Weights of a small image classifier.
Model: 1.54M parameters, 24-pixel images, arch vit, norm layernorm, activation gelu, patch size [4, 4], layers 12, width 128.
Training: muon at rate 0.026, 8200 steps, batches of 128, held-out accuracy 99%.
Data: trained on capsule endoscopy frames (Kvasir-Capsule), 42238 training examples, 24.8 epochs.
Rows from block 2 of a small image classifier, named by matrix and row number. Rows with one number belong to one neuron. Each number is 128 + 24 x the weight over its row's rms, rounded and kept within 0 to 255. All counts start at 0. Numbers have three digits each.
After each neuron's rows are labels from the 100 images, of 14976, where the neuron reaches its highest value: "strongest on" is what is common among them. Only what is clearly more common there than usual is listed. The data: capsule endoscopy frames (Kvasir-Capsule). In brackets: how many of the 100.
# fc1: MLP up (model.blocks.2.mlp.fc1.weight, 256x128), inputs 0-127
# fc2: MLP down (model.blocks.2.mlp.fc2.weight, 128x256, transposed), outputs 0-127

fc1.3:134101131151135120096177126133119114130138126091111148144108116166118116126144122128109133198134125120103134096110119178142140153094139128085081110144125144143123106143118125126136142125166157140094146154106120158141128117104101159156114088126129108090133124132086093132103130091173105144134140155138107147173071108112161158165189119126119109132128096108145156106084146152159171138109
fc2.3:125181159133118157121161106114110131125141132146121088119161066089124154127125103146113123127157119153149135121084147159083112128146139147136127114147078175136147073121127104136122142152086111119100116109110120117132163154139153110162130119136087101138163180131114151088143131131148095095106079152142195133114136135074130127103116117117153144142165137125140114138122114150159145140114
strongest on: finding: pylorus (42)

fc1.137:086113098169111112119154150105125114122131149116095120115137130126102119143139121096122152158160109151115149084136173131122095164150178128113130134108114138128121086110132172102107150147165208131124107111136142109170078105152123132154130169114140119143121144153104133112101155102127112127190144102082095132118144140160100117103082117114105119125106153154111147102160126138136160148113
fc2.137:107118116131170102142143186114141105154149173132103098152134130119096174115113084135160100118081182107106171090151142128175145143134113108071142108123108128144145126115134103152143130158115152107094116128115140171112103128101170143128128151124118128125118144154152115107128103140131104104120122135145115075163132132087144112135116154145096135118108130161129192120129163086129109124162
strongest on: finding: pylorus (29)

fc1.242:118082134060119116121126145119114130141132102139156143094121148117203131091138116104113126132148120118150129111095164152154092133152072158108158132111156149109100184149143148115116129126157131158116135140109136132120161128101136131109131115151108130173103124113151141118106143145172093116106137066182094148098105131166142130134147093130105084148106139133114128089132155157138147136131
fc2.242:137140110107126122135157156142057147113100133118144157098139118108152116134116155117103106120153123112131145078151073149085129127101134171117134122122146125121137173144105131106137150104144136155174152143177142094126135134151139102187179098159122123158146159149158155188121122145138133128144162102151094113127154106114114114120081096134125119101090150159143101129137115146110143158127
strongest on: finding: reduced mucosal view (29)

fc1.111:120151136142145154111142161099140115160105162106093131155115108127131143126100122151138171092131106148083097115086141143154121134130137143130136096129149155067107089123083168134111148177126173156163106127154127149122094101141110144143170160159125131112160129129143101118145114156130135128163117104147062145155122095117117135089110110114174109132120133172113104129141138115119094104088
fc2.111:154147103114140124118149154050162178114118098108139129130125145099111138148121109127093134130128118131141137117071152122122098101134132107121089132117150149127116124129114124150121110133126163102164125105160120142164112123112165181148160136140129154105099100120101084168099116127127160154106124153170151127149147107116152143084117085168150089099094101101178113143152131136129108104092
strongest on: finding: ileocecal valve (45)

fc1.211:122137085114135183105106175165137174153147171151146155165128148157164137103128091106110150105132129151067148171110107105132113131123131120135098106115148100089164112126118127125126139135102125147146147108157129121146107143116148195120091109144148139127153130131115115115101066143126153120098140107127160133129113132111135131109153149135138132128156103113115101129079138080152064121139
fc2.211:114103173117126131201105174083113158093109116091167172112140098138113151161110143107140151092137128132125144113101118154153121163167113136137086162108136122103137111128136105161175114113109187121141113109103148102084120096095170119111107117162126131131099142096132126126140123115151135111094113109150149069150169118156112133117150124135147106111136122131115145125132147164156123120137
strongest on: finding: ileocecal valve (37); finding: reduced mucosal view (34)

fc1.158:088140125145111142173153154116131148173117103114093155121134152121130115167133109065103185136160126136153134114178125132133123144162144111113139113084106111119167100132120154115129113156149148145109152133171133162164112116091116106109130175119123125147117112153132106124122104091133069146134108125132132099091090121136112112094168171080153123145132095144126135118110124084147137162106
fc2.158:069125127134173109127084152131107153122158131113131158155153157141157153074097157144107097125101130070117130100122131159130117086104098119078116152131091189148112107155098121102172136097156123119125127120124142159126128113171150159113147117133136128133140125131108110159151059133128076139142126150128137113116144126135108118149141134134143161130102156115146158155100146154104141155144
strongest on: finding: pylorus (32); finding: ileocecal valve (26)

fc1.25:144129098108140078116157122123153126106116143145170107071128104100119119139088169109157136069154122104129112125086114116104130176124162119138106153149153094105209107113136134106125154152141121095143160162144108080141116142132132132127152137118132145146113155143156168121100099137126147088100120138134086112128144115153126131124136139147134104146128152155105073160165137152153126110142
fc2.25:146125143116110139119141136151101127114129155144136123126186147120088133149143147075141102104120130136177122129149083117110099106121171108089173111112119120107114105143116146124108118145140128145138108131165064140114163160109103126123157110082097113151141095129089134143146150131115104115123114107119145093071175162110121110114150127126205122122137116125132153089156116155115144149081
strongest on: finding: ileocecal valve (28)

fc1.35:092144118180141105134111127133112116128136130148124141111078110099184090121130145131143149163142104138088151143133137115125146075174087143152194140097139120140098152056106127112130170162166101139145138124112133143106097129136108111132106134149146159098131147120165140128123142107149098143123122138137119127127100136133117111133120068129142116127129111126089126120184166141163100104168
fc2.35:127154151153150145137130165115126096127135121105170152115114139134126113105089119173096151100121144089170159145142095121124135115122139106140117134102101119103148146162110132135158124145116165125135092146140117111119125127138147145160160113101113091178165085119065185101106146135076132131145116100120130130123141145118121094097147111137128146171102107124103112091115110092173193133155
strongest on: finding: ileocecal valve (42)

fc1.53:137111154147140112087124127105120140146112151153130124148133146140164127110179119110147125102146124102111173084152089149101119184134109129136144171143135142122084098195128122078126130168181121130110108103106141165136095139153129148158095129080160102113087138142122124116140130141139101126122114122104088128168130101123161143101156133144115161131112130110109080108157111157139133088113
fc2.53:139164148121138159187099141107135153082141181132158159136128128126149104105135082132092149135147178138064113111152083132119155134158128152145139120170121124094109118134140125137145113116119155141130131098090138183118134160158083094131117145108141141140135128099148141136125122125146095138107158135159163173090141157125145110154103142136132168131146130110163163132156147144119139126178
strongest on: finding: pylorus (39)

fc1.227:094142140130140153116144110120127115143170094158119085146096123134138154195159114127138151139126139150098127141092144145116133122127158123093146159144151102111128123143110164079133107114132105135153143130128106112161125121083144128147143102127172096140074149138126143082194103136109144069157131113110098121168142114123111138149113126112155132173109124111082127135143128157119094094081
fc2.227:144111136130132083086087133124122097132098134107140127139106141130155117117085113125120174131159127098102114134143135101158105195139100121134154116103135122127117134117136078136102132146145071178134155114136131133126101116153136161135101118109107110140143141127128146085156119146172131128123156195171123146099113143079116138106107119135174117130060099086144138128149090121128139109150
strongest on: finding: reduced mucosal view (40)

fc1.168:108131138117106131125116151133104115109155107147109109125130135148134148129141137158184142087173109132114112139090145123118131156165156132121101105076183090108134109120172129127145086123173103108143130129092152125189172094158145119087155146100145161125152124106123139100132146139149176109168131112115131130138106161125146108138121084082139107096099148131120122088151131122156155111095
fc2.168:085094135126139140118170150136084176137185153151165157150099097059173111145122085101129154136144150146106166155123145129093122104150110133132137086144136158099143117122131111179121138107149125104130096105140118129155114111106138075182113126123175142139152089144099127123116116136159147126082116113131106137130136148107094147103130122167128109098129122156130125141129101155136115118122
strongest on: finding: reduced mucosal view (45)

fc1.188:096146140139164164107121130113111153119134103133093099130097097159157174133161144123101133124113107149113118072142095112134155127118142137135179101100095160117159132092123077144099151129137148122119133119130151132137118122124097126065115163111127119131168137150128109094119142143121111086165161182154159140146146116157104157116100122102094161134116129153133067129102123114159169130139
fc2.188:139110117134131131147118108137193166166132121160100093142099088154100134142125128109114157152127134142132109122125112106132088105079118132125105111120112119103141162127065122127135167112118111159119105111164127176144139105123103125151116126133161177148162148142062101124152103167108136105098126145124105157078076122072155119115149086129131137124144132144143163127123109162127132126141
strongest on: finding: reduced mucosal view (38)

fc1.135:086138154130126103119113120098089140135116070158095121066102173129161126128126171169128149183134131121115121139120150124142109140107110095157127112148150106151117121134089142099110141140120158122082110119161123148155152130117112113104185126095122136161123112164138140095112125151174118152118123147151176147119120124155083098125079089106143147158130136119104134110142130107130149157166
fc2.135:126148123149122118170112142118092136152176111114178126122122103124101117131146110142153131112097129106133140124105147138169127113189161153079130106135143101085150108111145140104134115109115079110156119142127129153105169154140116136118098087179136110090106133123149122117120162160115164147112118121093153065093161131124123091113114131110118139146111060132138150105088134144161153126114
strongest on: finding: reduced mucosal view (44)

fc1.215:135080108099109063099146111126146124142129115104060093154109122155153112150107136156143097151088185151137132111154132141144077147118139128130170147103108118130126116113148139083122132157121129145123125116121153141100127146135149096084102144108127117137142125112117129162111141105178097139141089133158115132124146103088129177138130133106144145094141183155126113132151183145141158106129
fc2.215:112116174126146138121136194145134126126133138132150127134122111154093170123121152099102151108137115090148115101130125141122122118095121125152117125086144110118133110133107129091087139153109130111127132120096116095176131165178123114170051131108111136148142123130099123117159149103091097126091135142123128126114172121148138127093132155087135086110155178129131168136155119125094095189148
strongest on: finding: ileocecal valve (25)

fc1.184:168100117133129100142107125163105137120110118109110108147127160153159164120139089136135147093152139131111144144134132141098112134158106131111126153170144145132100095155095156157120193141098176188138106115126099172121128114130108179118169143104112100122092127140148164121120152135140098084133136129122120130115109070167112086104122109135096132147142116152109101122131115115138097116185
fc2.184:118149167132148091136219168137114141074168109102142125107145118083138139129149090137123116153140176124133134107133102114109143146104097092093106165108163159090114108113159141114103106137110090096128150098115111123130114112108146110115134142117131133163150092125115145141117161106140153140098103111111134125105131119149115114165124113128127143077141122122158112182148159134120141178151
strongest on: finding: ileocecal valve (42)

fc1.164:144126121130154117146143129107152124131179138143087117178112131178124119110125067111154105156096103117150135124108134149138114130114131145117118106137078107151152110126140124150122131125175103138160051082143122191131151120114105113115120162127136101069110113127132113103129136140099137113147152100130131145098122146160154111143120146128115147155140154114116134136084161156184142075126
fc2.164:176105097139079167126130117092108134139173129117139143087122095128127143111120135142083110138146131126134109139102093124133062124086164130102137112098086122110127149144106122165126133145117135094142125094172152101147165112150143126141137113157115122127160121132159128134131128126107082104127150135127160077107118117176117096181132147140145110145156123120097148114066106086126123120087
strongest on: finding: ileocecal valve (31); finding: reduced mucosal view (27)

fc1.134:102140126136105121142133133099115156164134110141115091127130115130144155142160121146146132115130120108116145142081101167134132126130182106162165123114126094134133094149136071157118153186155095157110104107135122121116116170096129100090133098135111106176141143106101090097130141103142093118136112113151121111138124138125151195166115170100121120138104086144108101154158148176166112117131
fc2.134:108142093137126124148121147153148140120126119188085132121148120112136145113136114140121137108077181149137137134148119092125141111152091095143152166144152161154137112182124189112111112117152126067129133102162127108159131122126137099126165143135104095097126132151136128184117159158093144180122127124149130139133104145183110130157103166101153126129124131156140092106115148121166103109114
strongest on: finding: ileocecal valve (28)

fc1.255:136085124161120099116130150138149136106105094128086094119128178133147129151134122113117123103142108131169116117125096157103131142126156150181169169143103115110141126154157114084158127138125148126136162165160088103133100126087112089129120109117122160150090135133161168090158141128131121139133162125108123131158095099146159135124178117066116090138118142094081119147106113118155158125113
fc2.255:148154141137189145109120057083114150146160184125147105097133140109145122126157092138166144093129170145071089143145120180092147129128113120120117111124124103138131135106100125133132141176089101147110138139160069117140097148113157126122111100112134119101127149075133143171076146133125155098112107149147113125125131138123106140119118104111125131112149131130142154129137134162108149125100
strongest on: finding: reduced mucosal view (40)

fc1.230:149131080149149116129132160135173122123140129134123125131095143101066163150100110143143147149174144136135118108117128178184150167149106144097122149119095134142107152064100149079129151139169143128090166125102147127136108115103131139107136135109135136116121114108111088110072141142137151123151137142127127155144103151111148102097142115090111094143111099130132169092149133164160120094133
fc2.230:160129103112098119138139141088162121146127116203123103139122103073145142087153107145139075110115116156100104102103100132136176088104126137116122124115140174093128123133066132168162122108147140141151115137111153126154116170155094117134108139094123160138143131142105143136133114137129148130115117117084093145139182115131099149123119105149148148138120113087075144115137158151141114128096
strongest on: finding: reduced mucosal view (30)

fc1.12:151096110135128127120108120105116113115107110129081127174097134155115171086100151131129170145130116154096103090093123105114115178135141099137117160131155139110152115164109141113134124142180094161199162103123101142130140114084096115118153137121141152134105124132135117162089088094183093133150150133112129182142133125110136167121151117131134156152143115127113119090163122146107113119131
fc2.12:117136145120126130095158137115101150094146121097144181128080160142099109115170138116100081069108108142104094065141125136101093083081154136131130132126152132115093110176117145152108152113162136097136111088121140119128098127136126156100155102096149124130168114155148118125125131086112107104129152167122131126184128147109132118118146132107099104144146143167118147124150138173122120139133
strongest on: finding: ileocecal valve (71)

fc1.75:135134129152132151130141128111108146144133126135073088142089103188152134174142102130126150115118128175093122137130152118093114143128139139099139083119120133129090144096118078137080110138096119105082136136080133142079119140135160137085132115100111120118142142159131174172115155149111122154125115158170138135137089140114081159141135147106135107150139108144147143152166126130173161129104
fc2.75:136137126121129142158126138152171122167080121085081099135124132144145086161124144142125160105137102095140139117094095142134093143132093096134149131169136159138100140153111179150116109138138129153180086172124135149152132153132123165117138163119088136154066136154132125158134096142084125115140130146119111102114123132104138115097128151143056147083132132103133139090104141128136110123126
strongest on: finding: pylorus (25)

fc1.178:160139152182089160089145140130107083129165142150092152131130113114111141121115087125106121116134129145097100152106108118141149119126118130141121128090080114148127142139149065103108108145151158170120133162131156126115141150133132186134131150106135097080116137104167091132146128146116136084139127147174142092143086134124117136140178167143125130124143151108092180112107110133157103109115
fc2.178:134081127105126117115110133110138129169147115156145126133129127114105107153117131139151154180126160159112110144149122171127138147135079142154130155120090137100142160098107091147153102166142120089142117177157132185082161107157104094155166157133123141126130102136103115149109101143128102111127111142124132132153096118112157129160121146114106134117042154135145154137133159105175155142130
strongest on: finding: ileocecal valve (27)

fc1.172:107157084179125087113128141142157148150067143142128097172124158151122110090132106138146154146074087142119131136166147106131105135119137136139130114145181105102120170153158104105118125102123119077134151116104110161129139146079115116134116135100116120139124129120139136104163139158178109138098095140133118139093117095149132180145117107131131127129105181148067108119137146135141149117132
fc2.172:170129082145104116125094109110156136108127145100122149079076117136104130131146126147136095142127175132156135109101181112141134144115157092127121125095144100125154134105137088123088153084146127139105084143122070131129115138149152160138109131102112125122099113163145154135129078147086162174102116111147155153111113152105130100163098130123075141107150128151092126101153109114137148138124
strongest on: finding: reduced mucosal view (40)

fc1.161:134109120134130127147117158115138128146088123138108093154144146127150128131166118094115165139112123139099115133101152135160168167115173124141147089127131119137084130120155137113142157117118143118156125064133088137124106086123138164164134171126150163142113076131148158106153097125102090092141168163145097122157102100125147117130111140077137129145124141158117088111069175107145105132125
fc2.161:134131131169117157149145144107102150117152079133148118131151123140163080106146152094127178126084105169121098157122146098105106140134106149124104129117139175119129112117101101120126156110094076129121119132131130132123113120086222186142140098112116097114155183115127097144136121131099149123152092090115118151120128155131119163110091085132132131125129141161141115133147120133128150122143
strongest on: finding: ileocecal valve (44)

fc1.63:097131141136115129107144112124133117158117109162112100161135151143150103107129108119150130137131134152121116168092100125095100128116123142183119133171145102079114118168167108114164131139162105162060135134133116113122172130093100088114129091133135173119107144112150132139105134151162166094153092094157155128114098144134141141114133115135120193122123107176119137134105097105109142173117
fc2.63:135130139125102181134121146138131110154130137128141123144106142104106094150144134091107120120144131145113127084127125138109122188115135121118096111091132103151113155136077183127152108137127140151116134158095151137092115097102135144175141160149193101146111095112128092132160113130121162139124144121100115111098104116144082158150091100141108155088130108129141122125177130156134077067127
strongest on: finding: ileocecal valve (27)

fc1.94:121131094105117110141105139122189157172123122123068148154117106107138139139157106113147149128111114161126108094110162138132101139131135125140122143144132106112077147156108167075084169110147086131152163152123121127132165127122128121099136104136111111120160134071150112150127147149098109172132102119164129120160108143156106158115117131143074153116121141106158115121181124152110080113111
fc2.94:147107110101115130120092093136117116125121114123117146150095121122158149107107142130122127105118095119149181145136150196129121138116085123115158127128093107103144181131149148114158085149103155128160118067158135134125144110154093168180136124157140091131140133184129140138127138176135131148128106093138098146139154177156107126156156103118105098131153136133125130159147154130081137095149
strongest on: finding: reduced mucosal view (68); finding: ileocecal valve (27)

fc1.238:117129125138090115083135116053155124113098151136128109125093109145098094126135119116169161123114142152148127076128146133173124120117143097142149090112160097117146139124138145120151135110191144160142094132111158138100138130105086137171109105134098107145087169144099105111111084140114141138138125146134138144155108127129141145122151162130090181187144143164133132115118100139126162129109
fc2.238:203105132108144167071155115136121093164149118122139137139104093152179120154116118049101124125085123157148111135120142107112130101123127099113139134164174131078124129151133135121133109128150131111156139130111117169134135113126131115164102121150122164104137166160124135101134118132096087117148129125144104147135091133153122159098139098150124088135168119144140099126139090177121128117107
strongest on: finding: reduced mucosal view (31)

fc1.195:122148132150108161178130094166125093117097118116110111134125083173153156123125097182160146135113145123163116121096099105132163171137124100122144118157117110146140119150152180115161116081158133136134120151155132188137113123127112109148126121067104102110135146141125121084096104090162101108141122116102142107136094138139102146123142154110129129148090116171128104121128135146092102169128
fc2.195:101102147128154131124110100129111132124103105124117184111142099133122120144122117135069145163094115122129130136173097124109163114073111114133122112136080129131174101147182164164167149150148157144101150117173161099106108157156147121117120133112106115131161094117155139126138150179149138146160089125104110139113129189158127133110114128132125164109136131126104108064129114118152110131128
strongest on: finding: ileocecal valve (25)