A small image classifier, trained from scratch.
Training: batches of 128, held-out accuracy 99%.
Data: trained on capsule endoscopy frames (Kvasir-Capsule), 42238 training examples.
Rows from block 4 of a small image classifier, named by matrix and row number. Rows with one number belong to one neuron. Each number is 128 + 32 x the weight over its row's rms, rounded and kept within 0 to 255. All counts start at 0. Numbers have three digits each.
After each neuron's rows are labels from the 100 images, of 14976, where the neuron reaches its highest value: "top examples" is what is common among them. Only what is clearly more common there than usual is listed. The data: capsule endoscopy frames (Kvasir-Capsule).
# fc1: MLP up (model.blocks.4.mlp.fc1.weight, 256x128), inputs 0-127
# fc2: MLP down (model.blocks.4.mlp.fc2.weight, 128x256, transposed), outputs 0-127

fc1.3:176155152097138124054135120118160078174155103094108107117145196193073106131142100144188168150162137149113148170126137155160121129103137128104109092129096141149126146087131148109141133095121131117195098170197078172117102131146080095069134214167063119073175128164120142129100077175121161095110099167129118135168103081123099154134122113136116118163095143150071083162093132111117164135072
fc2.3:118155096119115155126130090138187170114095133160176062178126146030139137155091094133133124136112115149165140096149126110131117161079194214125159127162148166128119153170129116115134173128098122111082093142139146109105116182081079171127183134106073150105125151173177142190135104110108099116144166162152077118149067123159183116152162141186163197147076131134170146148104124154124124149111
top examples: finding: reduced mucosal view

fc1.231:146096130151130107099159114113098165151092076131049093154066128083117198131141101082178107151162191122139081148136144128063093115115112154132169128132173119150092111106148138136145166116156131087090072138175139143125141154196097098151094089106110184064106159072140150132141133126168146119089190183089116147196113141116119149200166093121127078113161124143101132172105120142085154108138
fc2.231:122171134182123133165079112129170119107080163094095111117212098137126146085160067147132111098185204101116094130112131085164141134118104139125129160145098096102101099087133100082203148123172181110086076121104136136119103132142148117121116188113142108102114129120107144163185128086124113138139176074094099106104112090146102156111104139213158112129126114170143077116130048114051130114082
top examples: finding: pylorus; finding: ulcer

fc1.86:080134153133137184130183137129143119134123100139066102061091099232109141114105076188175095092141137109150177119140113094133138147147182144118127111128116143183084156119124133115129165118156115088085096146148131102143108143135130134158148131115106104161121089128166087133050099149120162103209072037134129090153145155126125097112180114134080189135162085158126084185101109143133171131131
fc2.86:105148065146078146145145160140163136146129109201134154140068138137138140132156126089073102149175162077126141103152082084130145112108166100102133161191132166168136163100165184077143119068133074179133115136101178114087136176182141127186132124097133138092149162141113130132139077142163127149162138133131162080140146152123019122138147079132132091157092108202151125161192127149139126106157
top examples: finding: ileocecal valve; finding: ulcer

fc1.218:118184152126138098141104186143117112125126071102146181101145121093149140083170107127101128097154090143163188139096144111099120123141137084132124129079140052089140141161105134101123155170153152147152163146223123116105121114091122080167155156171126153132142170067128129056113151108200095118192075061122066150116137126117174072178136098146130121123061138168102129136179149107160148140134
fc2.218:108147143166072089099130091147151147149185137061132090116142132126115086178140142098121102115191083111152105115143157142123179152083180150125124132103188169155156128101084127138140154107042155062083136131159118098140140096100109172127156129115142120140086140123156116077100155120153139119150032097169113176130170063071138164128135107086110106144112179149067082082148091110105162138166
top examples: finding: reduced mucosal view

fc1.115:108091132180103173147123127104125197108104148134066158121184134139176110094126105125125148187097134101130112151103053068150096112148151113161137151074125112055156116126133084129162166095172126128092130140108167161160103100128141080077121130144162075097172183091125129128077140101159132092146173094206075131156157162098166175162141127193126140178134113129162095080111121102091090142109
fc2.115:143142175054106129169119118104180116097180093129146150127167165109078141126159074156089114153109157157134091150153122032131143137169172154124145092096109106143121130114127118123143083085084102159109131213105153095082114097182111063186099101138131152135095114147141196106121124126101167120159085099119133116129051146127089139136111148089172109121174158065145110118141137168109092112057
top examples: finding: reduced mucosal view

fc1.108:075119149105145104114168134135124151084156131155116059147092088085168154121173090062104184137115156096128209133119158142143151147158135158114132082154112075116123105143139121130108122124132108121074167163166098126142151106131085084087146141123169175083144187183141151111121116091211159154140083097131150137082064099144140062208114129172098194134082105134109156101099142117100124145163
fc2.108:134149191075098137084119140108177088126139184151145083173147113160112132099109142185112102135128078082100105085131125108131098071122133177103177143133116142194174141083113155177098128107160120113102176234148106056162190136125154154155110127077100103116142129113122148136092156162098124120108150114110125136041156119167143096112106129109174133108115115153112163116078108054074129115127
top examples: finding: pylorus

fc1.160:158168132114135135126101128056139152144084203122131110123132123131082163110164097150059156096163133118088171104177118128055158142178186124075152104106127132085104099137139115133187076119135069168142144168166133156163060145146162143089118122100172107082116146115085102173161073148148123115206124091137105123178145100142122147111111079122095146109119098143130082135124185162170126098190
fc2.160:087082047121091167101143167152103155139099124117081127153176133114138160095119074121111122149135161102060083156164117117136175120091057173131125126174140153156153136144146134124122162149143109103153102079146092223219135144095173162123151124113089083157107094107053130112147099130138113135138112117156168092174182150138140156138048141143114125117120110046131117125145177149126110146150
top examples: finding: pylorus

fc1.207:101125131163142120112044135092172146131137085160172113089038156205137160140122122071163112116141143148147134141136173089160135165139098088162097107116139123103125074147133110151089156155139049124109030129152098145088182131126131082114099168123180137105162149119169091122182152096124218139078086126132090170152129101146084138125121137132127189179119140117110137129098124161138125149131
fc2.207:127142191140113124108098195166173084224176105070086138124132115125126110125133108143062127136109114157144151149107167135098125174100156170098122160133118131170085073148171105102170095101162161110129083133144075079082146121143124090153127087104150156138170104154108073181124115129133055113090130092168104115102127121138174122081160156166066172100160163126103152123087162138153078096091
top examples: finding: foreign body

fc1.46:086205117114144126112130134112169149118081142135112147180166107086097126108118155078160082147146160143128165120144127081125140123117161113162143106109164109125136129146116158167107133155152163118144201167091089155118124135087074123146124083093161093075125130103068082119109137137124116117127169171153075041107135073175158137128136161110099158217153155066084047144133159127168152192149
fc2.46:164089163168176080162125218180101133090135085102121169171130088137152076164141182113124106120150130117069157093140091176104076193120117119174129079147123152092182139116115116111127105113117116175159151141106133096185152095079096133135097128152098092162136121079147090136129132151096164093128085100172101125164197114141121100104072131123120127174117136091115107105106092167133147117032
top examples: finding: reduced mucosal view

fc1.110:140164118076120154046149142143109160114120116135106156117103146153132093105160105157103148141168184118102101098177140164099062141128166125168042136096140129095100161149101135083095136128099147136127113115135142141119065177096162142098156130152128088149060152108119134141123166194123067139150132082108105157134146099159066153100207143123129109175092180146125105171188187125065087114171
fc2.110:109139184116142100185070155114174153122117144088087112151127164107102125141162115133130105137156189145146118125144166113161108115189079102089159195087186136116169162140132126156087118130140106154122098145125050166130083152099113126128094157143075120175116099138098082100122132113132123104077188131136117163122191115125119139088243114186188135111147078114179155149130159090129124160174
top examples: finding: angiectasia

fc1.189:120190071149159097092131156106161166079153166127148116083089146124069189101077082143167064153166146092112183119098094122125149096142152106101163078140116121113141122134148099210091127105133108174195155084114177148156071149189132114098170120052152108083108164147145154121162096173130127118145163140136120121164111148144152165154113108107102156167122114137140063073125160141103119084117
fc2.189:160145120100109177032118154104134177120135107163130139155122136122130158117165171105129122109104132149143136103100103140073110156120024194103124162132142146150144103125108122195087120115114199143108169038103189163137098131075167101124103148112095132113173108147057091113142108176168118089114149106084186120094190137158184105103131140128101143133155158150151156143148096126115146148179
top examples: finding: pylorus

fc1.167:107153133081104103166159127140083152106126088190121095142139100112130079154134124139165092161100179134138130076139104137081141116098146136169116124141051167100115113080138118079142140147151117121163127213128106188139044075121145151084124148108118159120080118087118154126128117151160086134161175148152122113174130117189161217127138109138170126112145216146086131139128155109106156047095
fc2.167:076142093089111165111104170138193159114112133005152152163134124150140126072155108103107134079110132098124124075136108119167090112137119010071108164144098148101120125116108118176162067138105145069110063140173097132121112173138134126119229106125132125119130113082163188153129099118142146158145175122137116141069137153136080142159110126122106152137092149127122134124149090123133136115146
top examples: finding: angiectasia

fc1.111:119136065142082159133191116123087129192136149121126137118103184179156136126096130149120111078161104098129081146104082086131094200162163126150122175137122136138076149125090159140125119093138160155157129136134132166128150187116080107149126120088063095076169145112148166135153166134171116132133168100128184105111084163166143115083158117167155059072080178071077131103164113072097134085150
fc2.111:128107144084162112155125183112085116097121157156136126142149120159119132098124153171218165162175170088146085129109118164158118104148073116113145067137133119125091107116115117067089175161147107134130097167182140072206196110192106124205153083074125122131175121158130090140146127146140122102147119106166131167105167189118050143157126167207170129139116148122096147130123120134137148106149
top examples: finding: ileocecal valve

fc1.199:126138095147146124107116113126103154157150153134133151068187128095091148160181143178070102127167119145157122132126149177141081172149116084123163126164092156101128083080179192129176151138145119135106157134113060146154147183116123113130118102059083106132143163083139086159043153111139108135147128106216134111191115079104124129083115087137111100159053122096132140171181122154091150093108
fc2.199:165155199137118083157162096150029052158159112072099132130144163163120134151156132180146094099106114154150117068131143160107166116106123125134154103121099159157115144157143165157115121128086118201098134128144150124164112103125179133120170098086091132164165101074145138238098129215139109142143112155108142176125102149083114127109071129081122141165180155147139141123095160123143140132094
top examples: finding: lymphangiectasia

fc1.96:135140070143133150107168160142104162079166076155113089047124180201129108097109096089138137152107132140139122126146158080125108192138128145149112173078100107152107122140169086146119086113115120113121055175141114137134147085149108156129126122090116137088125167094148151176147142137139117065183064083148161123146076178122134107142231137127108146178102087098159154149186075132123157107119
fc2.96:043132100198118089104090114102129097171070126118175148145054143160115140182093161137117081140125071112198119088101189131100086114186127078084139128104149116199085070136104087162121086128126085146111148191117124144102125142107121175150156110097098141132157134143173095123121099137145177091130167135109101088123110080105135087168098123123128133120156088162139094109072156097119104110162
top examples: finding: foreign body

fc1.15:174078113154215117129121165095063133112113115121117157122147130107143104088134114079145178119189136153130098081173112141156101121121123098154136153137106138139129090188159135161107115149148167179159119097075137161179064138125148128121139078063105206106117151187080128141167121158126081147187117070124091122139077138144085190076131124147131133146077139103111093141131120146142068063153
fc2.15:124125215116106171189138136137111075124099160123154133158170140120092080154117137089112191161142126155133138173112093142095125188125128087122162164125174125140151149135133091154111144112169122129114114078133125226143053142072070137171129143134090111167169112127058135053136074180135151124131096136141112146050162103097118089110149111144126157134152103136129124073169169176110146103104
top examples: finding: pylorus

fc1.125:107146141165197094130160062150136132112123088157093104113115117115110159130176111134104138156159081168081155147134149136133071087164135076132174119110096141172148132110088172053072131120182113124096121114109134081165118122161094155137078134059154126095086208164099131126132160173044103136123155175114169161111146062130128180107168118166147086135106147124111122110162134180181126119107
fc2.125:112155120117136151171142116086119112081123155169127153143095173095131171065105184194076144092160140119169171177073111127114178088109170114134115141160182125129130111112099137212150114122084145146127100132096111114148135162145145127175152146168102131082095103138151157150135164141134167140112101095141126121110041123158120167093069059095148146201159109141132143110138136079063055090148
top examples: finding: lymphangiectasia

fc1.131:136116152114132087147123168150166109130100119139130143096077080185153108116133125120119114093144115114130127100130074168130167142192130131153065139192151094100154115104172155099121144140198107158095156096112142109115148135137133134080100098058159169099093150090144057154131111113105124147108105103208114189177073168138129168111170111163115180088114191079123120073150109191110200139118
fc2.131:156150183097132124163166180173131078149135114131086164084064135078110123119078127124162143163118055142077061075148132107141131146161127108159120062135129097113061152158153167115070171135100101120101081095112101081144129120196143130148182096109127132082073114140126140151159141141114122142081136122130164114108088201108173100122066151185111126164123088120154138131156091171087121151156
top examples: finding: lymphangiectasia

fc1.85:146140129095105093072115150160066154141091107137167146125172110142097068120123133111096129176105184137098072078147133106208131153124104126174147184081123127066162125134111131100166181099171164168165100159170147155135152182109092126121148118101140119129111121118081077174110178140151112148203129137155114128154116157122088128138138119179209127102101128155080102092101128094140082043130
fc2.85:138191145128159207115143048127135173118072136071078136113093167095082150130121114118107171126089151107089185098106142164183125117134080121124140164070132118182102142153121111113153133142121175117141135176123175172135058191127103117140154112119142180126134102124086098129159133210103167103146087103169160100069136137152144127128180056112167098140142119074153099143162154101132130130120
top examples: finding: ileocecal valve

fc1.34:147073106153130118082163182099190157097144118128125138124121127143070136139161122125115169146126119137139114178142116093099120097163140125112182080092159149154176122145088118073165178125164156049116159164118130126156154164186101143188126125143163149137131151150120096134176090135096067098085150078137051108054100116163108135129130145162101151172093068068143123152074175082161135131089
fc2.34:149053094159119162133050139083129158153108156073084173111113156149144154154081148149129099101118165143129165144130110115105118088115078165054128142103072155161195137132177104129125069135133114075118067112162126158146117104055154145142144167175137101128086142150089180125131137119106147174138114101164056096101134118109115176141124114170155121174123077135147173131194100145104071154131
top examples: finding: pylorus

fc1.118:136125083140136139050119111113140080129125152101096187171148136110097186145156128167136092138146091161160115131136078110108164127158117149188095114125091071095136123163180194067080120117166098155116152134153070135132120201175041125138129142144145154077136123112150184134179162160139115144160132073145100127146066159141146113109110132097172136064122152104124142119067049107112134141124
fc2.118:093136087126121117121078121124136173119083138054138106122156128107153108113189176114095113177117079119113129148102139053097084091130106189116162102105145165098101142164109144200086078100110116137132126143146052113160076137082095189100140121147117109141124163189153121080114094124132117131110095161147107173098100162129144104196140182148095144131140071125110160101210130111174159159080
top examples: finding: reduced mucosal view

fc1.60:097096132195133155102151161109115098151132129210191048107164130130112125123101104138133140071126150141111177139124123155114068145141141048126178124055088098153173114085093196085160167142151121169157124110151164121129121144153093164131122096142158116102132154150134129139111133181154096051129118132145097108130100097108188107167148111080134114119130057159118041138134132117140150181161
fc2.60:128138121086134119132143135116123095144136120170125117128109128086120164129111136134059052070116121146142127109160083145058134149129105184124100102139098130175162116132170122099129130084162088122126045145151173076146065093096149133073121112086182122149119147188068120134110116116100192106145091078189088114121078120182171135088129126105219100113081165143161085171132151116129149144154
top examples: finding: ileocecal valve